From a checkpoint of a small image classifier.
Model: 2.75M parameters, activation silu, depths [3, 6, 3].
Training: 7800 steps, batches of 512.
Data: 155796 training examples, 25.6 epochs.
Rows from block 4 of a small image classifier, named by matrix and row number. Rows with one number belong to one channel. Each number is 128 + 24 x the weight over its row's rms, rounded and kept within 0 to 255. All counts start at 0. Numbers have three digits each.
After each channel's rows are labels from the 100 images, of 14848, where the channel reaches its highest value: "top examples" is what is common among them. Only what is clearly more common there than usual is listed. The data: photos of plants, animals and fungi (iNaturalist).
# convs1: first pointwise conv (model.blocks.4.convs.1.weight, 272x272x1x1), inputs 0-135
# convs3: second pointwise conv (model.blocks.4.convs.3.weight, 272x272x1x1, transposed), outputs 0-135

convs1.196:114166127103112106113103115109124137151103128123147093135090181118113173150152129168148138134129098161104152133134134135116119144119115145106135164080134158177131129154134150133087112118124172137083117112109143092070137093124137110117129131163127119157140136178161169110161070139128093133138146099154100126112118109144079123136108125113121101128140147122150157095127126117141170119078127178114073145134164166
convs3.196:112125112133122170101133119132165109138121146139114095152117106140120117162125162135117113089158146101137143111091107081128135097133082107139136124120109127098130133122149140091106130132101118103122134124122107073138113161125137112130133156124126139152134140115135096160131123059095110127146097101093096155092135131151145144146162118098126100165116163181110111133132144136158107131161188131132130123115102108
top examples: phylum Arthropoda; class Insecta

convs1.232:153167177132173148101106167107147156086126137135212095115090171149118127100078161139134107104124096146125139138084118143110119138136137108131158139119111132116173098091143117125160131147132109085133122141082165169090153128118110126115104105111096124121124145137173136170116134099149107144139139106117137128149164116100096126161087132126144114108137147166132134144135115185114118134098105146133139149111161110
convs3.232:119147137156186142120115210152117132122111097131118152097091117115107067078140141168147135130139118169143118109154140120108122105133087141114144181134124126097161149114182141129157091161153134160136156144139141118103095115104128184148129155192086095149140108130096105134104140138133141102096140133110154120067087099118115103154134130128104148128164114177121116157128119126170100120153113137140172157153113133
top examples: phylum Arthropoda; class Insecta; order Coleoptera; family: Coccinellidae

convs1.218:148165148122124091132150134155118170137135107141143127109094143176134114107140119098129131126097124129075122121117085127121111134105094120155177158076123130111149093118109137144117164118118106127150097098139091129094181126095118123078140117113100125199148150119116103144112092125144065152146163142154139118161116159141124117108124112080155127095166132120143159100139148145125121142149122156143127106138159118
convs3.218:121111142161151121170152107117117139128108160150110131156113083160130158127150120093127156163126118122141138153122125126123130082109121148071110144142125111110128109114175137085136116134130063168106138126120147104113061109078124102144114094145096186090105115122121116120120113101131129139128145101109102104119114116146110122125126161064121142127108150133093117159139128125111113115119139106067104127120101131
top examples: class Insecta; phylum Arthropoda; order Coleoptera; family: Coccinellidae

convs1.184:153107180119116098175123084088143158130137095120130129166157126146138156087122133116104121096143115108155117132155153190098120128114151095125145119157171118171164166126135123173132103101124144094178105148134123120157116121133104092110104065136088088117116180136156088104142091115146132122180108150115128131152112089090079096130118155127097162099194158116123109096158138132125140140104128113131151111131151090
convs3.184:105139119130165135081104167100111133107089149081125098130092154137115138117137108153077128102103154115100152153140135110119127104159142170128159130129150157120096138164138152154148158111124166139119150109163122124128119128132144136102154129139132123126099092144116123156089127127170135094103104156124130100134125152135075098110128096090139136125135135097157088134149119122165151173157159169121144109130123120
top examples: phylum Arthropoda; class Insecta

convs1.107:096108130129164098113112115175160120122133117134122139161129148120133140108124157129111093128137127144174103141139147119100102158125141135107148090134139131112136144111109073090122113126105131113147160111088115144162171178165058112121133150163093158136099133118153134128098160136168164167124171103095094143125108163126140124144132136128119125160117144151155126112170187151133157131124111145089102117155113119
convs3.107:153143195150141156159125128164107092114135123105117121119112104126142149099119140124135117094139163137146130142132090152152105129100162160179127121107112119115160108146133117113135147172140132133154135122102142083169100123169126115126148137109107124117139127128084136154162115134172125091145120140129110114161101124112148120101156111116120125119110149112129168074098146147138161125142151113148114142171121121
top examples: class Insecta; phylum Arthropoda; order Coleoptera; family: Coccinellidae

convs1.246:107129127126146104134158138167145126149122122148156087127163127118169105149155130119169116114122128172111085137139141117151081209171183109115107105087144101098123125140127104158161105153134118110114163151138116141101127127110090128129130168121119124135117138147173154150142125085131106145137129114123133144093079124143177099155117157139133090151124126153117144145100154078117142103103119118080126153123121103
convs3.246:131131095127141133133114131106160138105160119121120121104167145102113127121154172120161139144112164170164127132178127149108120153137149113087143152120120119095105143156115145107132108091132113140188133120109129137168147153127114127113129160128120149127142151121140142087116206141108114118145174149099158165094162119141067108141129101109130168146106072140147126101155130128152142181112117159127155130148133112
top examples: order Coleoptera; family: Coccinellidae

convs1.174:125110138132101143118144129160098122169143087117160169108134153158168141107168119156124062131098161091121154138138110153130138131144103089147131136100136149157117173150152178171138139145148134120143115115129144110104086127087149136129134137136078124127127143125129161117149137147105123157127153137183126102105128169140112119154113105082134095126095132112173136115097175128116155141103118116118085119131106103
convs3.174:128076091149129096153116126157129158157084088104122154127141103086115128123139112116126149133132142098071151119129140111149110132145116145125150170144084143168143109125144164144095160135138125148111121142122102149161107092130082097133112098156064127109143087124127140165135137152080127092113126132122158111162108126146137160118124089143133116123125150109159116097068122102103099127132139114122181109162156127
top examples: class Insecta; phylum Arthropoda; order Lepidoptera; family: Nymphalidae

convs1.62:158133145111138135122127104120135154120134105171112135170161105132098117148132152162136135131147148114112123121109172068148150151129135104148164134120124059093098185152124138141139161109145066077119152104139125156127097144170084130174133080116115166081149177136093146052124121144131148126160123134140129148137115109128146107112144140120138125109108160124146157153155152173101123150103160143108124128154062113
convs3.62:089125139135120169072122142120162167147125165180142163096167157145110145138106160116132124120138149110141115121134133135108143167163124131123133110107092116137106153168118145115134132116170127147067162165143126133148156125112134127144116114093138143114140115140071139150133095136135110116154159120117112162154110124126117154135123110149162110139115166153142149099083108143091120177159189113178170151156138124
top examples: phylum Arthropoda; class Insecta

convs1.145:134148124125139135131138124112125131139166135125135144164111136085119129123135123179097130110094151133097123107123163110153097094135174115139141110161095070142175124117133103163113100105138118132115105135142118150133121134097084103148156194174151139179158148098124112139085126092079142164153136097136105155152124111127104163124151112105146151104129127151153121109149144169155131128083156123127161109168142127
convs3.145:124160057114123132178167149120146133114098136122155136100158119086116118149082149140094166176111174134131164110073122135076141100097122101126105124081125147084146132129119156134061102135115151111113122114178130153176109129111130141131134047094146125109104055085120119097141140145078140106113137105120114122112125079140120120158127111140144115178128123125163118136132113108133143116106108083138171147136095116
top examples: order Coleoptera

convs1.244:136151119094109089116145125167141148135107113154095127152148081152160144137133107114118127126157121146144135161125183114107113079089158134144139091142115141151124168141111110135131149111158116117138124182119153156133115120137116106145089141113134111203133118124164120110169113105133092112157141081088157123101093139185108112130163164157131109111099130142115152137130139111097122092145140113128111127151151133
convs3.244:086111169147096112100103117139141133093100130086165102118119069156136137147128165121141128131131134122140161117133110142156139171094155102107110153132125133129165115126111116073074111119147085128136140145163137118113159110107134137154126144130124097094168126106144131121101111144120158152158157113164137129127151154145141130154139154109160104125151146132185110130134164173124158129144084180148160101134146191
top examples: order Coleoptera

convs1.215:141158096146141069135121137126116124108121104104166152202108152135132131141151116122079143138129158100137137110055101105123122169134140086112097157145099132143168168126119154097077112133146136140155099146122121115143136117136092109122136145189141079170066101105074137140099128119144160133111161117089138142106150125114165167143129113125115165126146122124091110108082127135131151102099104141105139140135108149
convs3.215:100101136150109101167124128135120141121100104070160131090126124107122115130126111123093167165108145148116134163166126135137132122120109122146116113120126152157150085151147102073120104149124152105122137124131119140105109099172108127139093080136149118134155141168113128154105162149102141120134088105136116192116127098156133155123126166187131179157130113108111100147147179137182118144153155191097099150127150110
top examples: class Insecta; phylum Arthropoda; order Coleoptera; family: Coccinellidae

convs1.125:101125131159104108089121163127124165144151129128105125122102143106135137144131150128118124117168145137131179121141077087077117155112148126108107147112110104141161159149138101119126114150146107099139143133148121095099098127104134137113113124123125091109145168133107148181142126115137097123115137105142107139133138147112152170109128151129165165106115148163129147130124133103091139115137092097142142143206146145
convs3.125:168096113154152178107121111133150131131096097119122154150181152115167109102125123116142139134134176139114168149152114108085123160171085092139137094136121080119175169113113115184101126139155086127113118088103155117155127148129119121140103115158121122122145119101147091119117117111167118113162127157110101172131132120162145128157141112133147135112125113148144142117092111139163142129103176149103145098143083162
top examples: order Lepidoptera

convs1.195:136118111147142130125175110133133157147109134113152159118140149138149130136119110138135116140184101156170136133139156134152093105119118088145112132145132101115116155141178153152150132103106142112144114123121116162133133132118113145142168140129114085129119152144087119139126094142123131120131142146074137098094096186142137131111157167136129111134119154112124121151170120121044120124094148111157130166117095119
convs3.195:115138115125105139115160133155110090154140125092100055130120121127148154128090095150123133135101121110143139143121103104149115109110168097117171089100093086109126093154155091132151140116131131095108117137128113114128157128102131125155093104135148123133092115085114103106104127127079118093132092143164149159155093164166134139086135146129102135087134129114122095103158124114154116136139151088196122112107150149
top examples: class Insecta; phylum Arthropoda; order Lepidoptera

convs1.186:155115126136146124111127135126112133154119131101117136111094094123121121126142139122116114145174132125181121114122143117152134136137158130158107177121117109131149125145084090143082121162168099125104138102146107137079094157107104128143126155116129088105160139167119150086114152135133118173115100095124129130133104131128181136132115130104103133131168143140117134116168141128122144109043147160138122171117155119
convs3.186:144136128149155150112150115113141093105086156133117147129174142135111113152149145126129135124081145097131106097149158098051078120134096124146125157117110125157136128170117138108109086159101125100141137167121144140116128136122150106152140117134130140119150145147081131128115090112100097124125096156125111159129060111199118124128157151143146116178111157118104166152116117141085122126115095135112123162134094063
top examples: order Coleoptera

convs1.177:114126137117121138146161171138146103112126141107115144130128139097158128089126140146107151122108090135099122151126128110160130135114157132143118118172131130137073124104154163162098140146152156140096120162108104148165094098125119123136131146158101107143055160138110116127138134145104075120112136098115116102154109109128134160139114096101162124094169108143119095099126082117141124132083178136122102164144121083
convs3.177:094140155158131095136109152119120087123103111142089141144154159125138144101143149138141138178115143121117119137110094152125120128086108113087148137141127117088143111109125143147112143141103139129148144126117122074113181106095160090087150156191107095077102138122145178104149135139116135166105125087155134140127135119122129149132079121093112146095144098096119109149110150122139148121116103132131116122125111172
top examples: class Aves; order Passeriformes

convs1.59:135166107147136099120107119152105081156102142104182098101093129133121133157120166185175100082126086115095123166125084117179090148137143177105106106135148152119162146106145095136113114112123102135140179107146141100102132112099161126144154070127131143095119117117159095129139089145108102102117148132143141133121099100125127118135102163153165107147085112162119101127098114106159124125117156127100138118139110087
convs3.59:112131132130114126141153151136154128150145139122127138095128145162110144151121149136139096097170148144121132115143132148139169134117098094165128143084141106121082156104122113086138114165098141130123118127126113125102079130125116179159104148114111103088106123087130082104141136146148179109137121211144123110147142119167106150135139136108139160108154125136127109107116114152120131097080069116172110108121137097
top examples: phylum Arthropoda

convs1.129:126140120163171162145122120087111109151135123142130144113123147157148090146106104107136132147103129114098170143105140106119082146134135180111110117160114109134131112117175088181121125146116096159163117158138117116108146133163143103083112136127150074125155129106168169179133128095141094146139144140106148154120095151084151152136114111137127163155084116133180152121145128174147185123108140125115117141188177148
convs3.129:141090145155111093168135134139125127128135117162150142116108135109125117125132150123136153124122099176127106115146136102100171126120106162131161116105101132115158135106156174085122157131153137101141127120175143089140077131160147122106142118132074115138145144135087126149163147100129081135108125061152138144114141109136138119093112111106075139126116152131155122132159122121103079125137130140117099113139120132
top examples: phylum Arthropoda; class Insecta; order Lepidoptera; family: Nymphalidae

convs1.120:143116166138109117092083121124176080096113168137138103099048064123138130097123124081093128130113125112127184060129117136135129130149107151116164139136117114113130154167108117135154114144123116135115137125123138141141130137155147178131149096116086154177117104130125127072165120142142126129122143113126118109115108132117161140155112148095158155108100142110132108122153123141138122113102136122131134133122158132
convs3.120:080143176125123133135133120109112124131147119097154114115146140122101112105146177118123141154127148103127127071131124158092125127175102105099132112102131121173104149144112128126107135090109164105103150087118115125111104144137097140111120176103124074136147110126113109123108117221133110121086109104129136119136115099119110093144106098146115166149106125127095132135081154113096125123110140145082091092103112171
top examples: class Insecta; phylum Arthropoda; order Lepidoptera

convs1.263:075112164155124126118100121106174128103155139114163137160148138108165162106104120137086082145122081143086126137137170117124071131136136081104118120113130115125141145089118122151109115114133131133118155156147068077135138093135092127137139156179121142110164166103138135121119120103169119155115110134097149148130078140181116114135132131148107132126105153126145123147114117089117129116107120139139178100111132103
convs3.263:148111134121142134122117127119131126098135120115129152115107107136161175136126093153086131133080111151124158124104124152105109135113108127147130117117121106109131126080114136121122138122129090171101139153126161102134138100110163160129172162159133138109157123130162139113193117140134157134158135142113141147157125121183155138157156156179145127149112130130174115147089147163127130130150136139137147124150172150
top examples: order Coleoptera

convs1.100:139104119101112107130177150110086120131131111077139133165108144163164106124100142108118147141150130144142164107119089172143146138145107122169141166074169120162131120122156132152113113102140111161126130143097102156081114159144100137115134116129145134127108127109160141143170125133130149145138127119119140116112182121119104148170107150117141141148118144142125106097115062124163207138135124085143107114109158145
convs3.100:116170135155130096131093102139137123159148176141187127124152174109100133128080134149117152120103103113118110099113174116121131131099145119134165156135135132175132110118137134108136134123117157109157133163111109159093119104134160113103163129147092103124124126121125133165107118162120108139174152120128136086132143106124144072087194117081134135111116095160136135123181157148115133119131101082175114131117146142
top examples: class Aves; order Passeriformes

convs1.18:129116135132125135076079129133150148133124161115133099147126098142126082120098134138098103131128158169085152152134117153151168109135136112157118118161111123133126127146122130103090111154097079182126136130107088145143107106142167133135121116091117069115141164138093151137143142110173144101117144145114136122129142140146100163130123129148137132138151189148105086109163146097128120129079112101115121102106091110
convs3.18:143098148102120075110122228110122125103120145123163151104119157153149113157074142129132165089170119121178179136126149143137118122093132096105172120117140144127115128119138171133098112123107123098155139131149168120121136103138092164151109153105168087126144083125160111144096138149112158165093145102130122146118148136133137157140131095119111173124130092096174127153099152123153135067113155138142148131126140138
top examples: class Insecta; phylum Arthropoda; order Lepidoptera; family: Nymphalidae