Weights of a small image classifier.
Training: soap at rate 0.0032, 7800 steps, batches of 512, held-out accuracy 70%.
Rows from block 8 of a small image classifier, named by matrix and row number. Rows with one number belong to one channel. Each number is 128 + 24 x the weight over its row's rms, rounded and kept within 0 to 255. All counts start at 0. Numbers have three digits each. After the name is the row's rms in percent of the matrix's.
Before each channel's rows are labels from the 100 images, of 14848, where the channel reaches its highest value: "strongest on" is what is common among them; "colour at peak" is the nearest of a few named colours to the mean colour under the peak. Only what is clearly more common there than usual is listed. The data: photos of plants, animals and fungi (iNaturalist).
# convs1: first pointwise conv (model.blocks.8.convs.1.weight, 272x272x1x1), inputs 0-135
# convs3: second pointwise conv (model.blocks.8.convs.3.weight, 272x272x1x1, transposed), outputs 0-135

strongest on: class Insecta; phylum Arthropoda; order Lepidoptera; family: Nymphalidae
colour at peak: brown
convs1.140 095:103170112160165135158171155137142155112084135107120185133139120145160135181127113143135136093128141130128127172156133127135117159141181133120122109114123149156126138122139134101137136120110129124102128129166110143158132134155115147124149142121102080136124149141105081148096113113147130121147143157118113129124167134120196138129161096119137143129104130106114109142114118090145097131115102109159088114117111104
convs3.140 101:135147147139105114118150120149159140087114127142143148138143106146096106152164123139195112140181144159119142128120078138146095131100118114089080134155115144116147159123120131103109138176120115112099137114151106125130127106128103155114105123143108141152152097145136145110161151098111097130126140101129123145128157144182146140096122099065158125146116109173133146115157122158131128172127176099141106117140154128

strongest on: class Insecta; phylum Arthropoda; order Lepidoptera; family: Nymphalidae
colour at peak: brown
convs1.106 097:111128110134128126145144067088078121165160123116136125128114088101147089124156145145096156128133115149137133097143158170108098140112127145127108113110110122147150145127128092140185123175117097088136133114131127117113121090148129111169106136109132122114113122113084126126099157157163127153118112125143109144144171162127144112144137132124126166096121081087153149110141110108140070162110112168128134097121100107
convs3.106 091:141136140126143093101134123148144174120122136135143149129156081082152106133138188133133131131153144119198129096140156133143151142134095133124137136147144162163163149111100096109189140124133140098140077083143107100120171166097118116147092118081100114155148105189147118150050112164155110164088151152156119088133158126141135153154120170130146148155103168093153131144106139137146144146092112140147167179151151138

strongest on: class Aves; phylum Chordata; order Charadriiformes
colour at peak: grey
convs1.254 096:126106136118114124118090140124129127144173153144129111124115139131148106105131169119104144115146161136119041118137132118145142129149135090109122171170136092101113136160103155129144139141070119168122204135095116167130118123126131155163128107159105164121136093084116091126109162108155130129096078172096167154149134148154133118112147162154137124165084119153108111127150132113149123184131108121112141143143170136
convs3.254 100:109124137131134104096170122108137123129079119104127127160071127152145082100099138148126114106132170092149129119116092139105132125126143101156138103113143119146178134132131118118064124099139140129133118132146138128132141142144128120131137118128150128099172146190126157111132145134179138113065135144103096133126167110065110118126114137084141137081142086138183164123107152139132091154162136128099130143118119079

strongest on: order Coleoptera
colour at peak: brown
convs1.54 097:147125118112136156099129154132106141111084150123125103114106137171119157118108143105126117100137100132150121167120149151128153124114127160143141121130110168129109143121159137123151101145157141092163097164161111121158106117158127164118129140111120133135150111099113153150117146127100134169132158139117110077153119166165167108125150108153143141086091093125128180104135156149155112095139191134128124109172103142
convs3.54 100:133142155129126171135161143137125151079166131154132123170107117122149162112127128146136146113146102148099141120116103129084200143112164162137129115118151121142092151160148147128130168114106149109134146145166069125107103150129110134123106144142124122082124113176151151149171080157139098138114058081153134116142147063078143149084161117126140158141163118116134116160112118162137120113158077142142147095155123137

strongest on: order Lepidoptera; class Magnoliopsida; phylum Tracheophyta; kingdom Plantae
colour at peak: pink
convs1.168 104:116129142092140143118123130113162084123122121138127146142106113102174123125123146146132105114123143158140070107116088167120123132138150158113134115108131088154110090115139127152137117169119105136117109101103138123139177102144098140115134136172122152144164092142101169126125157112083133118104095119160081133157122143182137117147133135117056131134127130111118105134147181083088109137087076104139143121137139134
convs3.168 092:144138118135152115179125138146146111112166165158163128096119132098154136074164165106135136181142137123119166120119129135155116147117140128098120155123113132121143102103106164137103120116163102124124130101151145110074073116103171152138088109120104144123151143083141144114152089147173103120122128097114143154088104134085147127089100164129143106126127128115125091098165142137130145143135122093178119115114130121

strongest on: class Insecta; phylum Arthropoda; order Lepidoptera; family: Nymphalidae
colour at peak: brown
convs1.224 102:099187114122105132138107132150140128113153079122149120143132149153122094139096132126082109139103151147099126107116141119109142144152087167135147146163117116156122063127119162136125101118122125104142135140120127095110140117112103097120150127145143099146148111129084131125122143122146090040100171163132176156102115163101133087144148127149140199095140150114095144120167107092138131132121138121112177139140108200
convs3.224 096:155148100144098132157134091143101133123130126147123123120164098134150123172118082103087116161154086098115137160113107111079099142140157143139147184123104140103080187122108090089103124153135129134160135131152133133129101134159146099119124134098109153101154134138117143137122116083135119126142159145141130103117124140100179115122113113103151125115118144108149138129116120150086138132186118100127102129119128130

strongest on: class Insecta; order Lepidoptera; class Magnoliopsida
colour at peak: pink
convs1.191 095:138119144114089123154131126091121128165119163123128149090145115121164097132113133171112133152156186104121110092132123116158113139158109113122166116102094167092143099160133126175159114142111125148141109133095168138098181198151141162093081089130140142128120131148136103130143107126139129138157106076161154114134113148126141132129099131135100107148109133106148105111118110096149112122113109133123091177156163087
convs3.191 095:114136090122149140152092113087150100111144131153097153084175145154152153152134135168123096139092125141121154170094112117127152158121148110146135091133113124115164141146144158125068108117131130137140129166137129137110161113088172154104153132132094145089139094107106131119127127130129121137130125117110099127122133140141199097103140092126142143108107146114132124161110131112105119119111078128142107088117113128

strongest on: order Pelecaniformes; family: Ardeidae
colour at peak: white; pink
convs1.270 096:147128113146120123139158149184137129145106096114134138054190190182117110157132094135123129148153137172137139149130182129125128138145156132091136142149153123152109125141125120132123083133129136128145125128137165131114145162123191151152126168146101096130140116099171158121174113111109146165122118148130066165118139125117124119090132133125139116143097147131098154124123160150141144143125133088147119124128097107
convs3.270 092:166130125130105153132123137159134088154150146152117159117116141125073069155108115149100129101098147129108133113108113147116107166137132140111129157154122069141181181148143113141126107121090127079128135119128110109154122170143131095110119145106113105166115157104105098114063098147129173126132093153120157127102127122133143103168139126158128125108117151108142127157121114123124088080173116077131175147134123117

strongest on: class Aves
colour at peak: brown
convs1.176 109:130167125115155123146156120133103082203160154128104105089131145129140126138136152141109091152121150083099168155154153078157143137146120107144124104086120130114157135124150144110119182163147089135132075100113132127158125087166127129104127124149153123091099122131122114149114111109158120112118112153158142147136141107146149098147121115120118105151113089122139143143112154126080084091103116113122109124104111097
convs3.176 095:159157124111134156106136128099095146124123143111096117124200163097112120156150124139136124108170121147175083141161085147062123139142120127139148136152114093093122142150120230137134120089145118107145129109111121091123130147100123183117124135136126118136173135123145088183145125115103113149168156152105139099082107149145157111127157090084101091124112132141117120112145101125103170143127162094126076125096141120

strongest on: class Aves; order Passeriformes
colour at peak: black
convs1.231 101:147134102113112140133128143135141140110169188137123160131146119113098138158147133120111133136117109111099119120146088148121123105122124171145152154113134133119144123155179130142156169148083142125142134166123144093110145122087120164061162146140129178113132140121133136141150150124141130083131128123138157112114128106090137158113167159072147127121175121137099154180135144119123125149133104093166113088155111125
convs3.231 096:146093087097094167092126133117133069130160145154168149147102133124145119108133155086120099121116095153113163177116109133166148108139097190112103111156121114101161134129178107073122088105100115127096137128108094096159083083159163127120120152128073099122108092123093120139134126153109062178135163110126126184167087147146154121154092164142122138120083087141129122142116144136121128095147133133123103117100087114

strongest on: order Passeriformes
colour at peak: brown; black
convs1.108 093:161127145163137142119146138129133126143104122084164128143128189113163117118119143099128137160173126130113178121142181113132118147153116136128143131130098135128157127108105145142118175159109123107120152120138067115124133157109114128130108132115122137134138111143118109153064116157111081146161151119103124135155097112172136171143133144128157116154126180150125076110136162146135121070113111135126108100120122126
convs3.108 089:151113127128142087128119121120152130112120133154139133156113089135143113152101109171097133110120101140136111093197129068133114129136163136160149066093129117071102124140125139116142132135129089148107160140148112121102100140111159105130190115184150104111139122114114088111165094111123086147137159092146123090109112100112131153152143131139109107147088176125113148100152119163121142110115138149129087142145103152

strongest on: order Pelecaniformes; family: Ardeidae
colour at peak: white
convs1.78 097:129121136149136110151103117100139151124084145138126119128193147126101136111128123131076159129157079128150096093153086140115112099152138134113139165135151161150155120178146103115150144137120109104127110116154131106101117138116069084145108084128187168136130108152124111129166141168118157132127161143096094123172147142071143097163135127138051150084132151120156138108144122105148120151105122156097124125124146168
convs3.78 106:102139123122157145128087111111135120139130070117106149156114119091124174145161122118097184122108115108135133080151165112119145122185151140185120115069111116121127102161102141096090143112112110135143127125158165124131136099115104143112110127138127145146138149175172136124156131079125116125146101143078096093112166168159145073154125123159139206131138145193134139125161143095128141086137089140138118119157153155

strongest on: phylum Arthropoda; class Insecta; order Coleoptera; family: Coccinellidae
colour at peak: brown
convs1.0 104:132137121114142097097165160119115135162134100139111150102122127107177123148162127155140119158129152145124114099117131140142099123121180123070112099177152116152180149198128106111135137119101126093116113083125137132120153078154128122138127108165164154140111153114107114137137137156143142137157124145162110144115100114093088128088137115091136133131128127136100134174116109143138075145070145126173117136143173072
convs3.0 104:154126166130173136160140087137098124135105097161132088114122077149120133143129148136160158158117149101119100130190155132142095110078106129133145117142162167124084144168119121152158090150115106125125165147142138125151165087134120115151123122136116154082114145125122142153138137134110116131160125134142133119143140125122137119087147166107098140170167090163063123092139198122129128124110091134118130141178124094

strongest on: class Aves
colour at peak: black
convs1.181 108:090167146170151144141155133165147091165126145155148180116120124138151145130132128116132161117150125145099142156155088135149101123137116121142120097149143112139110150125184154111121131155101092146153089146087131087142123130131144087168151161133140110111124138152123098136122114132093135108138110132189089125157151119098176123137146142127141159129108097157171160123149150133125159136085126089136084122120138128
convs3.181 091:134167120127128132118117100123120105092099124131136089155107129109149101176115127112141128088082135152102111090152141117111141078154100109132093116098131152153125108133102137124121048092128121109153148065116160097132118134127114129135110111121124125139139133100136104111117156131168128125108146153119107117147103115138098078121127111154119130090142159052137153106146089121128142090139062120131106145119124161

strongest on: class Aves; order Passeriformes
colour at peak: brown
convs1.91 103:125128091156167138145145140166110108156172095139090184125097098151127129134156150126116178124093145180154122109165159101122151111148129157094142083141122123151126140156125110079135128158112104115128149113140121117159127141143127143124151153115156106107131154133093094128122146126189176147104072116122155122130126158159130132112100124091102135141116134145124078117120138106121152133108085146141127161118077155
convs3.91 101:159139115129152194125104139143137139119137094140128158089082094094132137138147097114136143145113138153135119094154117116114122126091087128118123157136174100108101099102124141107131126139117131118121144076104147122142113164143115144153089132148089140145144110161096143156129107122125124106084053138101124105136104121120121116129150167088116125122135147131145101153141125146091131112151143128149159145141109156

strongest on: class Aves; phylum Chordata; order Passeriformes
colour at peak: brown
convs1.228 099:097147102172159155165147180126132114182114104121149108153159138117114107120139139132102114100162083145120107122161141102080130120133137082162094106114120144166136108174105128204105076153112156111101115132122121086103111122139094157129137133110133141142083141123125135144158199178145101104148107117071135093137128162170159114157145136112146101159140126146121102138123141107133135120130125140168124123115088087
convs3.228 109:142163116082125149133137161145146110121145135162153095138140175129105113141138120122130125122111134115138117145126120143131073152160110136131133142119136099119122087131145130129137106155172092113142107143118112128128121124182149113078125111112152125134089129121135158090124138164126110138160117164111120137129131128095150120150157110154133125126073157176123133169077150134107082104151140114112128103117139176

strongest on: class Aves; order Passeriformes
colour at peak: brown
convs1.88 093:148201129163117151164095115132090169120123106122156108099169148106128115110080125127086120106115093151143142103136132143150139120124135147116120175087133146103169094157130131166163131122118115173139121143128107165126106117173118109102157113145169146166099127131109129162117136134137093127152180098107148096134181126127132106101108146124130142132115111115156136110117135170105100167145133136133140142118129118
convs3.88 092:110172129111131131117156152117133136127176140172089150088146130160148112099133161139147137154145125156128149167161100141144131154139131129149139149136089147155133078108130173116155102129129109169109125131179134101102154177114130108099140197158103125148171142103151124105158125103148126108128123120159094121123120128154144152078140136147106123129181105132121142091118122119154137133098144113143101157094139135

strongest on: phylum Arthropoda; class Insecta; order Lepidoptera; family: Nymphalidae
colour at peak: brown
convs1.11 104:096117107146104152105171144135158171143154166147105135155118108126134144115132121124139180159101142141158125113131125139128129110115161160118129134117099096119099147135083119108164129158130107119112087151109147073131101096103113123138137132124155091126144134102107165146116072081134128122103123118118164134136072144126112125144145105160137096131098179120126085133132156157126110125091074144114110098120135144
convs3.11 099:126091166140133107151110135103097133171131160134166135135145122133128146124163136148134147110115112124103149111124121103158134140136143112142173102134129116122167126118092122084101152153157138126146217158124127125079141109131142142106165116155152142086141087144133136161168121116110130141117124149163079109100142128144137090137145141160131151118154111161134119132108082140130151146168131138100099133107134116

strongest on: order Lepidoptera
colour at peak: brown
convs1.84 097:097086151142137135142142106138157149174162114159130126096104108154123121116132121111093154129157141119145157116131122088141131135126130120112158092130142149124111147121114138110137127119132126131120088182172120130138162114156088115122135126115115117070137161114107107106118109123107156144149137130138101134112125156127139105141126086127126137179125140128142105130102196183134151126180124155126160176153108097
convs3.84 101:106150120113111086124152144143152140121152099128110167098115140138104139148085184107099169096120118136112139085120098163125132094108146161115118138161125116120167114120136120123130115164125126139090129168122133115111106120125094150163146086184104124117125135132112126145144123132127103104089154164137143157121114094138102086105130125085125124145109135120179124109107146143105117112133113156108137129145100095

strongest on: order Coleoptera
colour at peak: black
convs1.223 098:121137112148099186099141104133116138125116098153147133101148110123176069121112129116151136106128130092100111145088093096119136130095147144121134138108152125164123154120130135144114180120108114156131117080110179072150094131120138121093133129174140144131166099132136143127116139090136126145173118096146121135107116182138125153121170146103148114134092100154146161117113135126158116143128139138097098130100131142
convs3.223 095:147113082125110135166162116137124145150128129119116103113100119156159122118117177117099156118138160096127106129129118114141150162129176113129133144153138133102104139111117109132153087111111138140093134159068138137125150086178111154088090136111121095149152122162083088127145149111140134140157106141140128089112130109077142100119120172155143174115094124145141139124130159122133091104110126151165089116155123087